Weights of a small image classifier: 13.2M parameters, batches of 128.
Rows from block 7 of a small image classifier, named by matrix and row number. Rows with one number within an expert belong to one neuron, the router's apart. Each number is 500 + 25 x the weight over its row's rms, rounded and kept within 0 to 999. All counts start at 0. Numbers have three digits each. After the name is the row's rms in percent of the matrix's.
Before each expert's rows are labels from the 100 images, of 14976, where the router gives the expert most weight on average: "patch colour" is the nearest of a few named colours to the mean colour under the peak; "responds to" is what is common among them. Only what is clearly more common there than usual is listed. The data: photos of plants, animals and fungi (iNaturalist).
# router: router (model.blocks.7.mlp.router.weight, 8x256, trained with AdamW), inputs 0-127
# up: expert up (model.blocks.7.mlp.up, 8x256x256), inputs 0-127
# down: expert down (model.blocks.7.mlp.down, 8x256x256, transposed), outputs 0-127

# expert 0
patch colour: black
responds to: class Mammalia; order Carnivora
router.0 092:477514467509485504505530482490500480473507534505470524536464498493517523552507476506482476549474496525519486545492511473488504532478517492474492520518524442486516515501480504532476472458449515491553498572458510543463519505505492498491505517489478490463517526508546464509496530506483548514485514528484511483464565495469473481510465469484464469510523497483505490492528491531482496507529
up.0 096:462434497451497473506489496502477518504491529455460477514521519516472477482502502579491504448533511492522509511510513503484444496491514533537454498485493488497486495449495511476485490447463476529510487509535447512525483542527481512510497516506518514530473494505482520522508455475494497480486498486529501486511512464503488524487498496503484515483467529517517519466502513491494530497497
down.0 103:459507449490491479542490513539515518490556498541494494506522480530512498475479494462493502473510485537527510496476529497474534489476523504473467521472498493503467530483510514480492514538506497521488482505514470527524552498518503525428466495464490536490538508489508471493464499500493524510537478499475486512534483537506487489448472475514518478523533510512469494530513509499460504496505
up.1 094:492512485486494476504492572506463489521445462506515482506545519479484465489500490505505475493505537525498485514518554480484482512492513526437472484501469526526459517493519519502534495451477502520502496505495476520492546507526511467456508499484539486474477490493485470490495468480505482517524517483511504497509541504532545493472487478509482548503485512489506452501478490490493520482477
down.1 094:454525487459445498531512427549564511520492506500501448522509510459501526497473499499515489479553469530506512497493505511485519489487471509512480504519495512467487457495484494492514546495467466481514497510520510557479482504546499482485542483515479505489515485474476520515479487503523536495498507489468514529487473537470459556491514482519519495498502475459510494501466490518505470454508
up.2 104:547480515482487501493511514480473472467499493500512498478492524492535498464477477467496494503479521509497534498526494485501503509478499496469453528528502505503486472469493493506485514463517472522508493505548494520539538524462522526487485462455506513516522487496541493496480511545521522490456504495467478497490516534491492482490450507491507488498538477532439525465486510468504531462488
down.2 106:477500455531491538503486499505571516496491491462460470512524512505523477516483505505527491510509535489472491478505489507474539511525510460507523524517447514506563490496546474497496487530510525489528474481472485481514490491498492477501483474501511521517468453475506476507536519488541489482484474492496524532526520473488497486544470507527484549494497552508592514471486489504469502524494
up.3 093:495481526501526486463487512486513505507502450502509508464490514482514457517480504508507498544483525494546516498493472496499502513536472525466483549453523519475483503538501509497449469460481468475450490514459528484486483504497527485482543495513525497462497530509513476471513514474490461460500451543516519475513561506494524508479524520495548496450523496510498506503515475509525538488493
down.3 097:486503497550522463522505513516436535502453541542451529510508509537485523489545490490483512538475503495465511469492506555491463481478506511529485467533508485480498480487511503484565527503533517475529554486526512495491518522504470523479464455482498524499523506517498546512487507479480533515473535520485519518509509472527491491470485519496465536562500488459506485534472502448486519517512
up.4 096:499483511522522457454510478525506496500480473497488521499439521497534491471502494538515492426463502490507529517484461485485492526491491532567496508481500507463490533511486527485451499503491507441540535474502516536471491473493560480506501521514516523520514533469530513486524482539508504464506520498557462498517475502481482488456500521531515522511506433481532502508530502522479518510482
down.4 097:482490526454476473468445505466520516508510474446491481516502505470467535519507511503478503489502504525472524469514473533482488489465473496479523496508545516504494458481530503499511497501533512528408535458512522476529489510482503491511460452485481535491492497515523484502508464466454501506480521489491507506514498502523500526504489507487505512465508488538506506531493489471509508491481
up.5 097:497449497541474519552472469470510534528510544522520514491526519494521468468455478524501520494446543520553493515452443480503515515464498505505524510468463471495460491560507513567480496459486476530496465515520502471500497465499503530472482525502486517492447466505487471539468496486489461510496544475512459475499470483534509492460492493479533469497490478454507499507490499539504499558487
down.5 097:490478443506471484490501517501478479471512508515471461524509455491502568469515489486469467525491438468460483485514484477498503502560481509491474496523448511531464485469452477454489497517497490498472500501467512499493502507508527514498459515492480468514494505490508493485488490494529471508490441483472542492508537498494467476504481513518506493527467503559531521485502520438473494528473
up.6 090:498509539503531513462466491523502486498521486493514535496464483488516501463474523508475494503508469493545503498454478478474483494569528432513432482501515519581476470523497481514575483496481500542468484532508503462492485465518474474517465509499474498488489502483511502506491541510474454553467507500523507488492478545475489502524531550530497500552498517466487475506472487471481523462485
down.6 092:535505572525451482481524543525534463457476494519490505525519472517498457470529504527500479516505499512533527465490503518523489511543495532495479511504513489446532499522463482481499509542535474495517478457508519482513531488464462558503496513531516520500520507528528521472449484491487516446517488488475520502474504503496519555548476484477494533448478504527499508501486489516493492526567
up.7 102:482485487452482497547500458503499495476508503502469491491499497482537515529494470526496505508470519498517511547517476484485498471512509496518507499464468485509514510509533516524508480484524503546486475502417476456501495465509520480477494479501476474480488493545494519495493490519511504460549499545455479527470455438547514492507511497508490476506479472521514534438516519484496519471528
down.7 102:548480466493524497500513501521462487497536510487514541460547498517491505477530511508508515482499495483463523499514489468484551472450497505458487485505503536469552487508494505484525545528465491486513536521525475458506516484456509469534515473515517502520568493492485466467514516491513532513504482554518483507505488496512485470506464458477514555465531478511499496509468447539494532497486
up.8 098:516457519484535477569525505497471520489521463468490515535521484491455509459512494509489485492502495482447506477493512513482518501495487494470455507493505512497495496477497496522512485536530483500467494499479493485463501465493505464422531469517520518513444525440469519494521517511516479495512503500491522535497474511484485518490549513541470513518550505501523498516505507475532515458490
down.8 103:492529528498494452501453493515529503487511444489524462474492531462538474505516503483502505485459492499504519525487512491510456555484450511507490489489472494486487469439511512520525494555523501489520486451527486519491509477513469458483528482518502482541551521521482469492478491522517499510513526477501503494513528465502500514484492515462542510457482512466477518526511469519469514502532
up.9 092:463479468523501484505517521504516531481470481518557487510527487505463534444496479476522517553538553499509495489507532504521450528550505463461499500452435509514529481531498449493519520497491499521494492525502479516472495535505519508516479543553493469516517482483483469515482518485479457492497481527456466538461496527516497497454512473493506507500472478540503507477506548497491503517480
down.9 095:481496497473484487486499521484503536493508533447491489521484483495484483457477495508522506531468556491484494520491477480488524519534468511505522514495497512474535516472497501448502489479487490533538498490519513448487499497526513471492459515486536535486508529459521524440510497528502519481468486463475457523492476458514515501517490510539487507496525493472500508492504516501507488517503
up.10 095:472494546496505507531523507523504496482466517499473481490559524506532501534531506465445494489528478501484491515464479524485481439577494475481497488508516486482511472477535511530492468500487539507500490514521476498519476561504539529499461510509476487559464499518444446510506502502486499456483486474478479530492490489522518496493503519503486525509521500425463546480495483512520483483515
down.10 094:515470508519520514489476529511464488484530501474505501528488509450512512437495501483512500493532490528457505473521490488468520517467520493461482525492500525469468485466473508465499509495501533468481482525449543469528538447471511474520476513481550498460512551521466514488476494458466512507505519463489540458505487524458527527526497532494481554488506465517493497524537508518490528514497
up.11 103:472503543521490507516525527498490552480498466566470532515485448521512525490519526516484491466497517467500485481519529512491519468503466526521526517487499539521465520491484510495492526523504499545552482545485497514505529481532514497487523460480498514512498478502541516482497487495483472485524479473475516521509456462537504468552508445467504520508471521512517526516508519499480513489468
down.11 097:539525511443478516535467469480521508494482540532544495539490490509509526468522494535486497535493510474524504467505497481527487465487482500479471467515492514520492488514513518525492542518516467505524494476479495520441522527509531550502507485453514482483469462467524496497475498478454522517457513490534484461482516487518492510474482527503515521539557486485517490470470513494498516440526
up.12 101:507496482519469576459516485477491539495539529480542487496454525509488504524480550525479540453478475518493505493466446484448505498503502495543493476524468481547496500525505460447516520488498511463483490493492532510521507481519524497507533509507495476479513515525486476490509469496512508514529477474558518462495454497494540544489528526485535532517514500494529502520542513528467530518490
down.12 102:540522507525498485499512480490461480540485506512464491482521516517490490517500477527524490471531529495506534514497553510503501474520543519497446492519502487471515552460454525500513485510536522500482484487525473495500499502489503505512448520487479527515464523510526489519443480510500527509428501549503498479483522511484494501522466501511566514489523482524504517497482528505492480466498
up.13 101:492499511498486497482535490533463479482477477517468464503528484538492477483542485496524484528498493543500468458487510508512459526488492492501538484495464512528491514503522501516479473478481503558510503494479502488462487521480489451495533499506515489514545499524539473506485535467508526497522500547540533493491527514492505513464503514502523485503497472511497514538482512473482468535542
down.13 103:490517536482476496516503488518515525531497522506480514489476506497496464516455484483452532522516490462492514538536483498481518479489545449535467526512559473472479480498506524462505496518522481476501548511481532502503518542479458515491458502507496530463499494511520524517518500483498483519495480493495520560504446455444472510482537483467484486500519519460505533535491494505482490490518
up.14 099:555489555486549480484448483505526490502541470502502493531498443489546489503507485452531522526489496500498492517489469507499469487489501505544498511503531460514542480509478507454548504493505496459464485477470449535512486494537535474480499504485522515481481453513472501525478505499500463482494490515479510504535496505490478528527496523528480523461511532517510456530523496471461506456505
down.14 096:505507490529502486471502506511473448480456474507447522477462518518488495498482493549514470503510504510494524468491483499518477506487517507495526456486517534514487518495539493498489538515533531449558522531522482511520518503462518456499531498496505521473469526466502472428505484526522470509502496481493564507542548506471538488473531490493498546492491563517513536479439491579480499503505
up.15 097:452495538500497512515491476475475573469486492509480499521503493483526500525500488514515486462501491456464481482477524517481562485517492474486566495517534522497541513489479530502510508486547496491447477506454448506521494498484527452545484523506440515487471517517477473549498498479535483489520511490530515506490462496535485507484433486475470479454497495470530517483476492510521496536511
down.15 097:528486503510489517531500514519495505509533490496512484541517465446464477522473552493495485493490481480506521473523477505457474492483550521514491517474514486489494519468506482542479481515528466502509481511516510494510500493448531478504497481527518479466475477434516492489480513507499486481527538464515515501512500487477495474509467481522501536511536508500477450521534523464525504502476

# expert 6
patch colour: green
responds to: kingdom Plantae; phylum Tracheophyta; class Magnoliopsida
router.6 111:480509531458502505468498535483536490516479530497529537491496441467492483488539517506566529466472488488478466491489522494496456510485536517477526489496541501533506509536480486506501492506552516518488514521514503531522446529524484526514483506506487495539533481493516465455542517521523463471519515505474523496436509461533498483540545522495483511498494476525472446497562489514502490526470
up.0 101:512529520536466514530492495469523527438516514524544483435476483518484533559493501485492482496502513533531510520521499489513523501480497486465506508529463537510455446479564501452536498518488477501462519529496499518502489512466503531522515497477512478469465529485491521497496462537517475511498498501563489520554506479505509487538530495476489484490523483532482542519513514481517480489503
down.0 095:498441471529489546543515518498487474505459509503500547535511493527478502493529506474506483504456504503528495538508486507491496512492448507570477444493560459524537504556477477491518516525477536518474519454484481497469478510510474497492509528511522515492512504528519497482483485495469543522512488512465486520480510507483496538468494534551531495497481460493491451462482495546484493496465
up.1 105:550490490490505440474510502492496502505502476439468513513496457479512523474532503488515506497469485516508518490513525481528500483490494547496548512499471525494498503503487495488539484440515480533474477442503468514500459520473530472436543504489477435489517521527523541473532478494534483554498507470502491527503477526504520493520504535518509500504498477514551497549529506467459474494479
down.1 106:472477478542470495495471508506467481487548473498506508493498522491460504529526535465485535533561487552514521484566512505492462494530498495575466471524468478534476529510466518489449516474489466486464545492533537502503518459529475504493511523440493500474462512504494518483531474517479522457495477508513466517490507473512491533520504485489524516488506514512492485524516460529543491530515
up.2 103:496501491501478548528494474469514461506516490520486522490511492479450502524502502464531488469523488491523508488450489479448485532500488469490501539495482485474527532483526491465483493501471499494489485481425524493527521494490481508474495490511498485455497491565496518500498470517484554494526503485534464510519497471518496515506489464493480486492538517476511543493481486517512472470525
down.2 117:494517455514556493457485532500509470524512494491490479546502486506476513496542519493537503512537530458476476458493470512466517504458463453524483482519505514515502494481490531492511481518497487498520548509505460520498462484468483511490455471462540545526461498501471534451521535496491481446516483444446509585524489515556471511515504501530478525511517518515494502498541473482510515533510
up.3 107:521486455481502499463489508472473506532507507506499497494548493491490495529486526488523533521471498498498474511506455505489535529456532530533522510542528492503533539482511495455493513496503525480504482499502500504531505569509494465505457499511490498481520513489481516490508481480517487499529484433532472478492497516501490495523515565494520481434516530471473490508559498516498463512475
down.3 108:476491489535520482506479504484505490491523487487467494454483512541492508511534462460455482496510476460509533460459478509503527499480533446492527513561462512522434497491512542482493466473476507496513494500460508475505491462502490487523482482506523510534506454547500512488475517510513537477504497485502437554473488462449538504524481508472497506504471532511529558544451534520566520484504
up.4 102:510504486518496481513466520488508535502487515545478511453515506464522494532485507529534492502493474483521485492493504490491464522487520520512474495531495542542470523522503475534456494499485520480495499480521475505448497513525519507515560513515509509490498489544494507491511466503528493500522491463475472476464547443573495507489528510517516522528501479518499528544509499506514476490479
down.4 104:492555508522499512478475508476476505515505461461494468510497468516528486496530500476513509478500498525471538496495547551478514499499488530468562466520532501533555513511516508501512503484499455520539494522501547500527498497493519485491501491513518569554476513504516472499537498521504446471473505535488507528522470544457531447487464476473495497519469486525522516490475479497472494506525
up.5 102:494523474465481507521513514508495480513526518478499488505510474479472504496528498510525480490547513461487514510469509491482504475462450481497498461514509489495468496504485502443507491495475476490510487441467474486491525504522473539486499491506511505537488513494494474528499500477471459497529486526516493482575535482507486484500470468492499503465529502482500529452522485466544494469445
down.5 104:460508515506513506492457518496511540527440506486485476478549558514517548494502479551456523528489519467530495487532497527499503527519458517512431520476469482491497501500482495518515447457500492476483474513487476512448482484513505473517526539515485491467463499518517535441498515506491529460448524453484477510527479484541521495510502514473503511516476495508516498491516480476466506477482
up.6 107:526508488489525449486479528508458497507489489502517489519487465495536494498494529492485514498549481513529516457498485490494496466474545460464499483504485526501530479483525510487511480453490485428462526512449525511594477502488518528514494499481463453529500482443454534509503511477490462488497494494511521529543472526474519544524518459511464538518539523507496499490509522445536512518547
down.6 106:478490467507437530534542518479516516513538470489504516490486519495478524482487499461498483486480473501529478522559492495485498507472461496546488496516466506519468491484510510511548506488479512507531488462512502552481495485558483513526496542476493551496522506479485489533501430504522489516476498521481451531486551514521485495497474511495521496484511497509500498499483512493485468488517
up.7 101:519536519498480534481477502516471514498497496530476459495506500536512478487504497517502507524499493497480482492480531558513527493471454500495486480510561549464472520477503493480527518494502501537511490529500491513515484516513548503467475535493547525529457494488519528517460529493515499512542521487502529495416495466497476493487544554514559520526517545496519500483513513529501458498515
down.7 097:524492509482508480502548519498505490502504508542512515495491470502489491488461486480508491527507474524517506454476470468469469511493508503565516474499508474542481472545490509493466483486495460460495487504517558498511559490490472491530490493458514509513486506526468433521530474492521477515519479465524475513571503449514528517513468501484461498487499492485512464518582516526487545486499
up.8 105:482484472504475497532541497474514503526529451524484489499487499490492507500483480490488521473547468475481565478480519482521503509455492526525501523503486536491473511475485538487521449497545512481460513498523495531508523455475517503505502520519488515521466537542533519486486504484463498517521469499518487531488536512496516504526509486468481474510521493488531498515567486509482476494534
down.8 105:467533503506506487435488508532537490495519515438461482466490502516527521479486525479497531494491462502482518500495461510455496551571483536493485497519466521554514495491550491502464530513521496484497516484523453489511488447496506534502522482460494473481513520543516464490509507461531516459470501468499542491514473485485463455503486483495534548498479483522492475477538532466517512499474
up.9 105:480521489524517506436493445499465534474530509495506478486461519516503501471510507469488484522483486479517460458524482538499484470474539517493484492513492525492474501491499518494506497510479473491508490494521486488472494506448499482527501467508523524476526477532506537518480507484472523531502482478507530561497477544520492500470482481485475526532536509484487505516517486460495529443501
down.9 110:512513523545526506473494502468480513530511495489522515483480505546456493506520507489523512512492478515482490519512536519495524486461517487503475480499516507504558494500503463481421537514512533508527439508489508507482512499496531495495522532507523474507454520475503515519473527480503486475542533478486500479492494454521520517516548517495490534491473481507491453524505469501491536541469
up.10 096:514474445491550523503467474499455475544518493531516486485541503459520532510501490536510487505505521507510557468473453477473491486466464493475531489495462499510503487478483474497511514479531486511492522513471473500499485419511537519501519491523468528556469514495486493504529494514520517460524485476515519499529520523516528526474476488521478508489539459507507504458503480491467442509501
down.10 101:477509511507464510469513490471527510511549505483519532470495507522480487512494499494552535472492512517474469479491464435533516516521504465489487478480476537487467469509499569464472430498522513508504481431493464475495518481509551489454512527526482520505482483451484532482533556509501543478549534500511498480481475538489483512541475440491509497514497506526491539531495508499523512494474
up.11 106:526501470530496488524524509470488477520473474504513481516499443483481509503513472480508505518499499456489484563518454469522478462462504499502524504495504512450515530513505497532484506509502499499520508481460470451512479494536522488470524490533501464512477506473520531477506454486491501523534556491483489483499522480489531527542515518481491491465535455462518478506485499477493465539490
down.11 106:508477496510520523452494506559492510509502504531514504511499475493510550504515501486469486491524487503495548527482462514449452511513524501457494483518481526512487500497492521510488502507478487448492520556448490499529474523525494496487511465499493545558535518448499547494494521500488487483466490513534461473532506532533531540475448492494514467510476506496482533486480490551496492495503
up.12 092:510551477458497489495493506466447473535532491534482535509488514506473473463518478491500492490516458519501491493502472483497523493509492465494475508498483525523493490531491482494492501504462468453465533494471527534485453540496479488514496490512474514472507465516560486505498494527483497520535517530520516504494461503473520503503489521518492523496525515485502526467492496493482487435548
down.12 097:516490505560499493544528512506482510552476514523494501467511532499538485502526523554508456506473446556493471492456508527512479550521530505452529517465459452530504488515551496526489516475481511467520483506485477501533495486524489496508487494492471503499528499519479495462502499467511527457478489455463484480498482489527505519507511492501479528512473523492503474508484496510526521494454
up.13 096:506485529527483532502507491492531504520488488542485536522506512482507513530500475524492494504550499506537527478484512520494464469497531492467505489493502517478471492469487491421475459472494483497413487508512462527537487495501506486438458516511496525530464461506490478501491488496513515533501503519501477533516510453451502534515485486533527497527475461497539546524521506525545509539482
down.13 099:529568499506487475487467493531526502532525491472460489470518502458496466542452549477531498517493518487498501483539460496508489553508501530470479531472506503488509519534547500504488528507523517520556502443459532538498464551510494517496507479543507497528528495485505483513530489507485461463479540508546521497512505494481505447508490524481483488515459485511479475466479493494518510479516
up.14 109:511502495515516492534439507497572488551492517478508521510447433493476516524512498534545494501520493495507540491496482486562459521498520469518523498489481510480495558525510490556513507547470482472515484548472493533502522545490466464484473490483501491508470521481488529520533531547483498482537518531481495491516522535509480519486481499461538475474496483488489510486516494519535538495497
down.14 108:511474487461491487498520509506508516467513497499515514495519493513485507491468473473530525531539494499523500495521523483483513518496485470499512483479506494528493512461508534502500498509504521503507445500500462472489491511508471505493553489523488449520505500493525559473479489495504516478479468549493476477486529566510491555474592478522529460488531503503474535543464477493507514462492
up.15 085:502512525452508467488513482539536550455527518488475491483528489478461517511476536511492482532486468521500477490498483476478514504480496513468514525467465510518460508509483496537545487504502516523556451439503513520502516522473511509517501456537472528509551499516465516512505501496529491474500475494510517505550474520480517485513512453499536475491470451524489535491523454549544453486457
down.15 089:469486462536503494490506500556494526510498444470543472498519505496547514508516480490483520455507510498528498550499511528546526501520525535519494505543521509497525497529502492472517553492514511439468500533515534518491503464517470495492493518490536500484464507467523540481491491496522487547493492503543509491496500491514470554541499521516455513526478509491511515531495510473515486498512

# expert 1
patch colour: grey
responds to: phylum Arthropoda; class Insecta; family: Nymphalidae
router.1 091:525525519509488488498483514538456481514477516502531497488482515486454491477503534480468520529501494498519449495468462498527528484510535491468523516524511547506467500490511497490527506546470502545477482512487520473493467443492483487540476514499472525452508534464469511508503499470466490491487517497552533443524485549454466490477463520484487476456480554501483500514479508508425481516518
up.0 092:519523530490493500504486471508499489523475482491477500484503513520471499527529523513474488491504503436516513526490527499512498522588513526480516497505557498535442493498467512484514487506492452518501508512507480499515494451486494517436493498495474479476537491573474490509446498536470476491513482509509492533508514516494537464561478461521510506490514510522480469505447494500519511522508
down.0 083:458506503590511506493481483534513494469536513475531518506474520522539504492469490458548523506511531514465512485502523530519510525439510496516495490486471495518551478481522486522505489495456551478464467469496498529457481533522505495543521497523528536504493512493537521507534504465502549470510494537484442497520494490483488521514500526486521476512447457495536515504534517534509486472504
up.1 106:501503543499498452473491542559459461464485466510514479497507493494485480525471513532479478511556509506473516481512483509531485510480501491561493525528482467499505472502471515456506511467533481483496500464519504513481512498494484447489506530518540494444541498533529513485465480495483531476510495514516477480522530486465501492512517522477580480503505509484497506504503542514491533497497
down.1 110:486499499523525505501512482499522489517523465489506489505473461469509501497536492474488506521468539502522512549465556527519466517478487544506504508523489509511476524525499487564489458516479539509484510469557498527444423517510529495493486523483485524519514502480527496497493477534492467485486466478513489532505531502512481509473533492494447501494530475490527496520467497459505481488508
up.2 091:531484528455511524516533502456478489541515510511493456485553504492481535502488498511544467511527517524529544497465527512469539517491469492520498516515488483509503531471503480551525517477548484591481479537493499497502518508503528513500517524513505474546506512484519524509515473478513531503521471472516487538521461510549552518503519557443455501477510503486457492528491496491482538508512
down.2 098:448493497519511533470508502483551510482493471491519520530453510512536527490532469474472472496503441487448488481498527447516537491470504516527564492485528515480476483543514538472507487448469495480514500492468522526487492518538510497529510534492478551469448501471539485491482512497503487493511511552561515499493457530522499494497527463504522499441511521479565482474492497444485512473465
up.3 108:542495498522511459510503528491495527485492509506482508481528511486469487490483530520511506462458543518500469479471507474502524522533524481531516518480485517513499501526525541500481570476541496458476508494473510501471475547489509525518499520494490496476518519518491516486499465515502487510490520488486466480501494520445509503510541506506519464499487438525529463457517459556488508481504
down.3 105:530493493496422479458481511540484488552408499490496494449499519496504512488499504485552498485509498490489497515502472503494483472517514500499525512487521462512487490540537501536533518493544475489495463505546516513552487512486453465485530485499492484527503493506528483485527512458526519500470502494493508521494494501528470448529491506476535531503536501481507470469527534508541546466475
up.4 087:494509467495491494512534479536511485461508509526516515451515484519499509538477481503472499508482482512501544476491541494435538477518460507466510505426462517457511476454501498446471499522469498510535502541504505506487497463491493553520531486482468499546517502514493507531548496489511485534507513449529529459498497475534529518490490494547478589544522472519505511510488519524508512523502
down.4 083:490514487494485491485522490441532502477488474539540521536523492544485491460503485497508506481506529541499470508519476513506490525478533481446501512530517491511503474522498516494513530528519495520540511483471464505499512506436493469500489493517502499469529501480514500504512496475497518501480473496528539459530536487470491487502486501475514470441525497497486514470495486486547524498533
up.5 102:521436528548477524492493502510489476552467479470533478535521519513539514552421498508502490482498453504498541477498508518499550518503501471497500481466454514493515464487477491490534498487465504528491506477491517460521488503470500496519484497534498521505462519486524498507465518488507538542483510476533513508479474460500481493520542538557458480468527465519470479501495491481507496480487
down.5 099:484523524510519476425513487473508518528514508511523488478453487537476502480499482527492503490561465499499490477495479510488478525478513539508473498479502517522487472461533523494513521454540465485551500492494452462476519493532474457519513552487468533516487520508461483502495473506539464475502509498502402498515485537500528529527488488508504510510517501508548519461529479483483538507453
up.6 096:504466531523475469488505548536514557504470491523489496483557500521534461514466464499527469488537490478537521502412479507524520512449463489483518444515526537495506511479487524466467468499514498501473462531513511522491536497508484494487481473474533520477504482517487512504490509502520492500521487531517474495495508514484516503535488488529509519525454488504500530524483478490519502498461
down.6 085:479500528522508549514500434498475514520586508536489486506462472509497493482480553509469533463496527508498512465526487478437548478514556480467508519502528503502538520518525469538457508558467511485504504493488499512473535477482470483513493509481482506522494499489508512484515507490495528509492511528518499499510486526523497521539482463498480498502545545530500513504492515514531450526538
up.7 099:523545498514460495519505437522507534504493461518470475475477562521515499503516532473528545474516486509481468518489470520485496478527506528438463506502489550485526521513511525537464499474500475478526474472516480552489502520493483455465467447497536510469466464458556512509502499467470472508519524484518503550472481513478502495485489485484502525498488491484523535490501510492525442523538
down.7 098:467500472487526531457488532534490515490520493484479527511513492466498494493510457480490470487491531513525505518516493490537539553480547481525496505507513439565526464459516490510493488493475498492529479527495498522461495531541471472506507509468503456530499515519473485489485481522452491509510478503478520461538539496512446508532492466501512484485445466487459491499519523513500489508475
up.8 100:471488478514492471530538521536504536565501483523523512515491474492511506550507515499487531523481489498532530490464480477522521468499510478491483475483483483526559500472499514527515499494502507504518516510507508447517526514535503488468468478482508501538550548511503501480509537467483471479459493505503508497523528524500526530500499484486463523484534500528473461488527518518476525526452
down.8 106:539516517484517516458481527476505446496515543493448472470529511518516478432536481519543498525508489500514485528502514495526514514483504546478513494497445510508487506499501493523478476528530521533517473488478514531481519501525540487490471534508528531494488508495471481532483460505511491461501506490529496489511472531514525488474444488463461496511515498494509513516512457497517513492519
up.9 092:497520517436461498513492505477477521502509524506493546519530507514479486508501528480460474462526499553455480507533500463451534494534468509492486462505522498490487439490510469564515498509513491532514495518551513508446528486524491497515493541501510532513472472487514516529538548471471516529571489445473503530510488544537494483501490501496470541484498508446483507483525496489523536498496
down.9 096:555507466490523483524509487517517519495490496496485423469511532530514489491529497509500467498497497481477510508500497440515491481493488473500549516501463510487481520494512482492483486511485551493498505479506498470493446526494501512514535445459458486511476488495495499454458465547471503512489451513530507519465491475488505508495464459495451508522488495469511491485503491478506520461471
up.10 111:520478500491451549499477500516504492504525533487486499481483432491553517516523522516484493530437483516525522499521505493527480511481468512504510498495481530519494505479472497522492472502503503492525502486468514479479511584534491551514473510445508500509485478500483530546521493501483515498460473503531529529470522499527512543464523471434491505504516512499507490536469511511515471485505
down.10 118:488496527515491542515486476519510487496474487474513497461486494458519563496456465470515490467476546520503470477463520490526483469495432476496516527506545517513531459547508470504508497478526525515498513501458460500488520561484510519518530498503497478489550489510510471507489537479485568494539486533552476517517519493485544513489511504511502534498482528481464530471484492509480516511477
up.11 108:512467519510474516499435468503469518494522550508461495519496518467496481490489515556515457501494517441522502523468537492454483526462483485533479532464504533515506533483507498455525494475486499479498518499524520494451524484519493512532513501507506479530500413466473509525468512476504517462495518491516519489489474498502491486513454501474507554521501519507464506502516483511501494427452
down.11 107:488526464510531529505498519516513509481483486543499508488443546541526521491518528519481477471473539506521480497519470520481543495511518492532509494472544525524544476481457542484469473508534503479475559519513496542517477488542498465494510452520454490467499489460528487518531496515498543511458467502451482453543487482465479520512532524531508547522538472491538531513497510486512488508498
up.12 099:545487493494475487498490511536470527477516476484495544546494490493472507463492460501539502499500458486475493510510445506518514451482491523501512483489499469517559455474506507534478533503507494528499489501515552529527543528501496548454489512482451510506511543552482483474487513491518462513508508538482484520510544480504495476454490553505494523488492538551478493492469509506457488492533
down.12 099:466537532514520508492505492495458514500501499459459502470480467534533525569489513507513532542458509522532490501487505509485487522507500491482491506523483497453465491520510465485485499504472487496467473470524469476484556491547466504540452508492490501444510478536505525494482487517501517468502490393502506502497507474486511479468520453479526490519476461490474502490526462515495498469492
up.13 097:474478476497495517460468537503515480507433498458527517493511481465497536517529520523562508498466488512509505487540488526479492490521525521480462493546503503524490462501454518479526494469453507531467528567508503512497516517484492519501505466521471485525507501502527492479442497439468456520499539543490516505463534548519472503529534482441513509490471479465503511478534530504471508483487
down.13 098:490500532479512451565504461503472471492502519541493524488476496516510520548524480498497526529475516504496547515464493476510461508531519522534451505452533498494520508465501453494468472537531485496512440489489477515517485507485475510453494502476501457484494517462480508498487532525530539497469529481529501496490471504534487492523500469529522520506528514515451503510507490475510441553467
up.14 110:533487468542488499469473486491477500497508478483510517473494496527522487498468550459497509497517504499511470534514462519472512513488456495545465529587503527505466506483512511524524486505460489504580515492522500513498503433491490493554516510535527505432462461488478516487502509520520499490455512506484516510538522514484548512514467464497503543480502537476487482540527508531516503479527
down.14 114:481522445495479536499493477492502499508470496531484494491509505468514528486546507506465521475501469480560515500516485481527480517520528500507501455451510508488511496483468548527516489514491476482485458511533519482475505489528479482535497495516524488521528516464487476539520529533494496525517569527523485558480523489509461443482531501499553493504495486536523487464480476517485501512503
up.15 098:499494488438516472513519477506414498452491528543520513502467461475501513485517485497512462489570517491457473486481467475500501490498481530518494534488503508476492479503568496534526492523475531504514445509550523504471520519495503507498462493486489504537511475538498523496513464499482540480494535519488502486482485510487531518553532460511499487518507468521500493524500477493529542465492
down.15 097:507473538522514492546475467469486477496435505488484433514525519483534513536486498482504534523545491499452538492540538506524557514529498503489485493486508507488508456445448491475511509507533467526487507544489516497493496490505517526486444467468491484476531440534442479510507536527510520503505477494525530525532518452519489493473496523495512488509451499469559507453473482487463501476502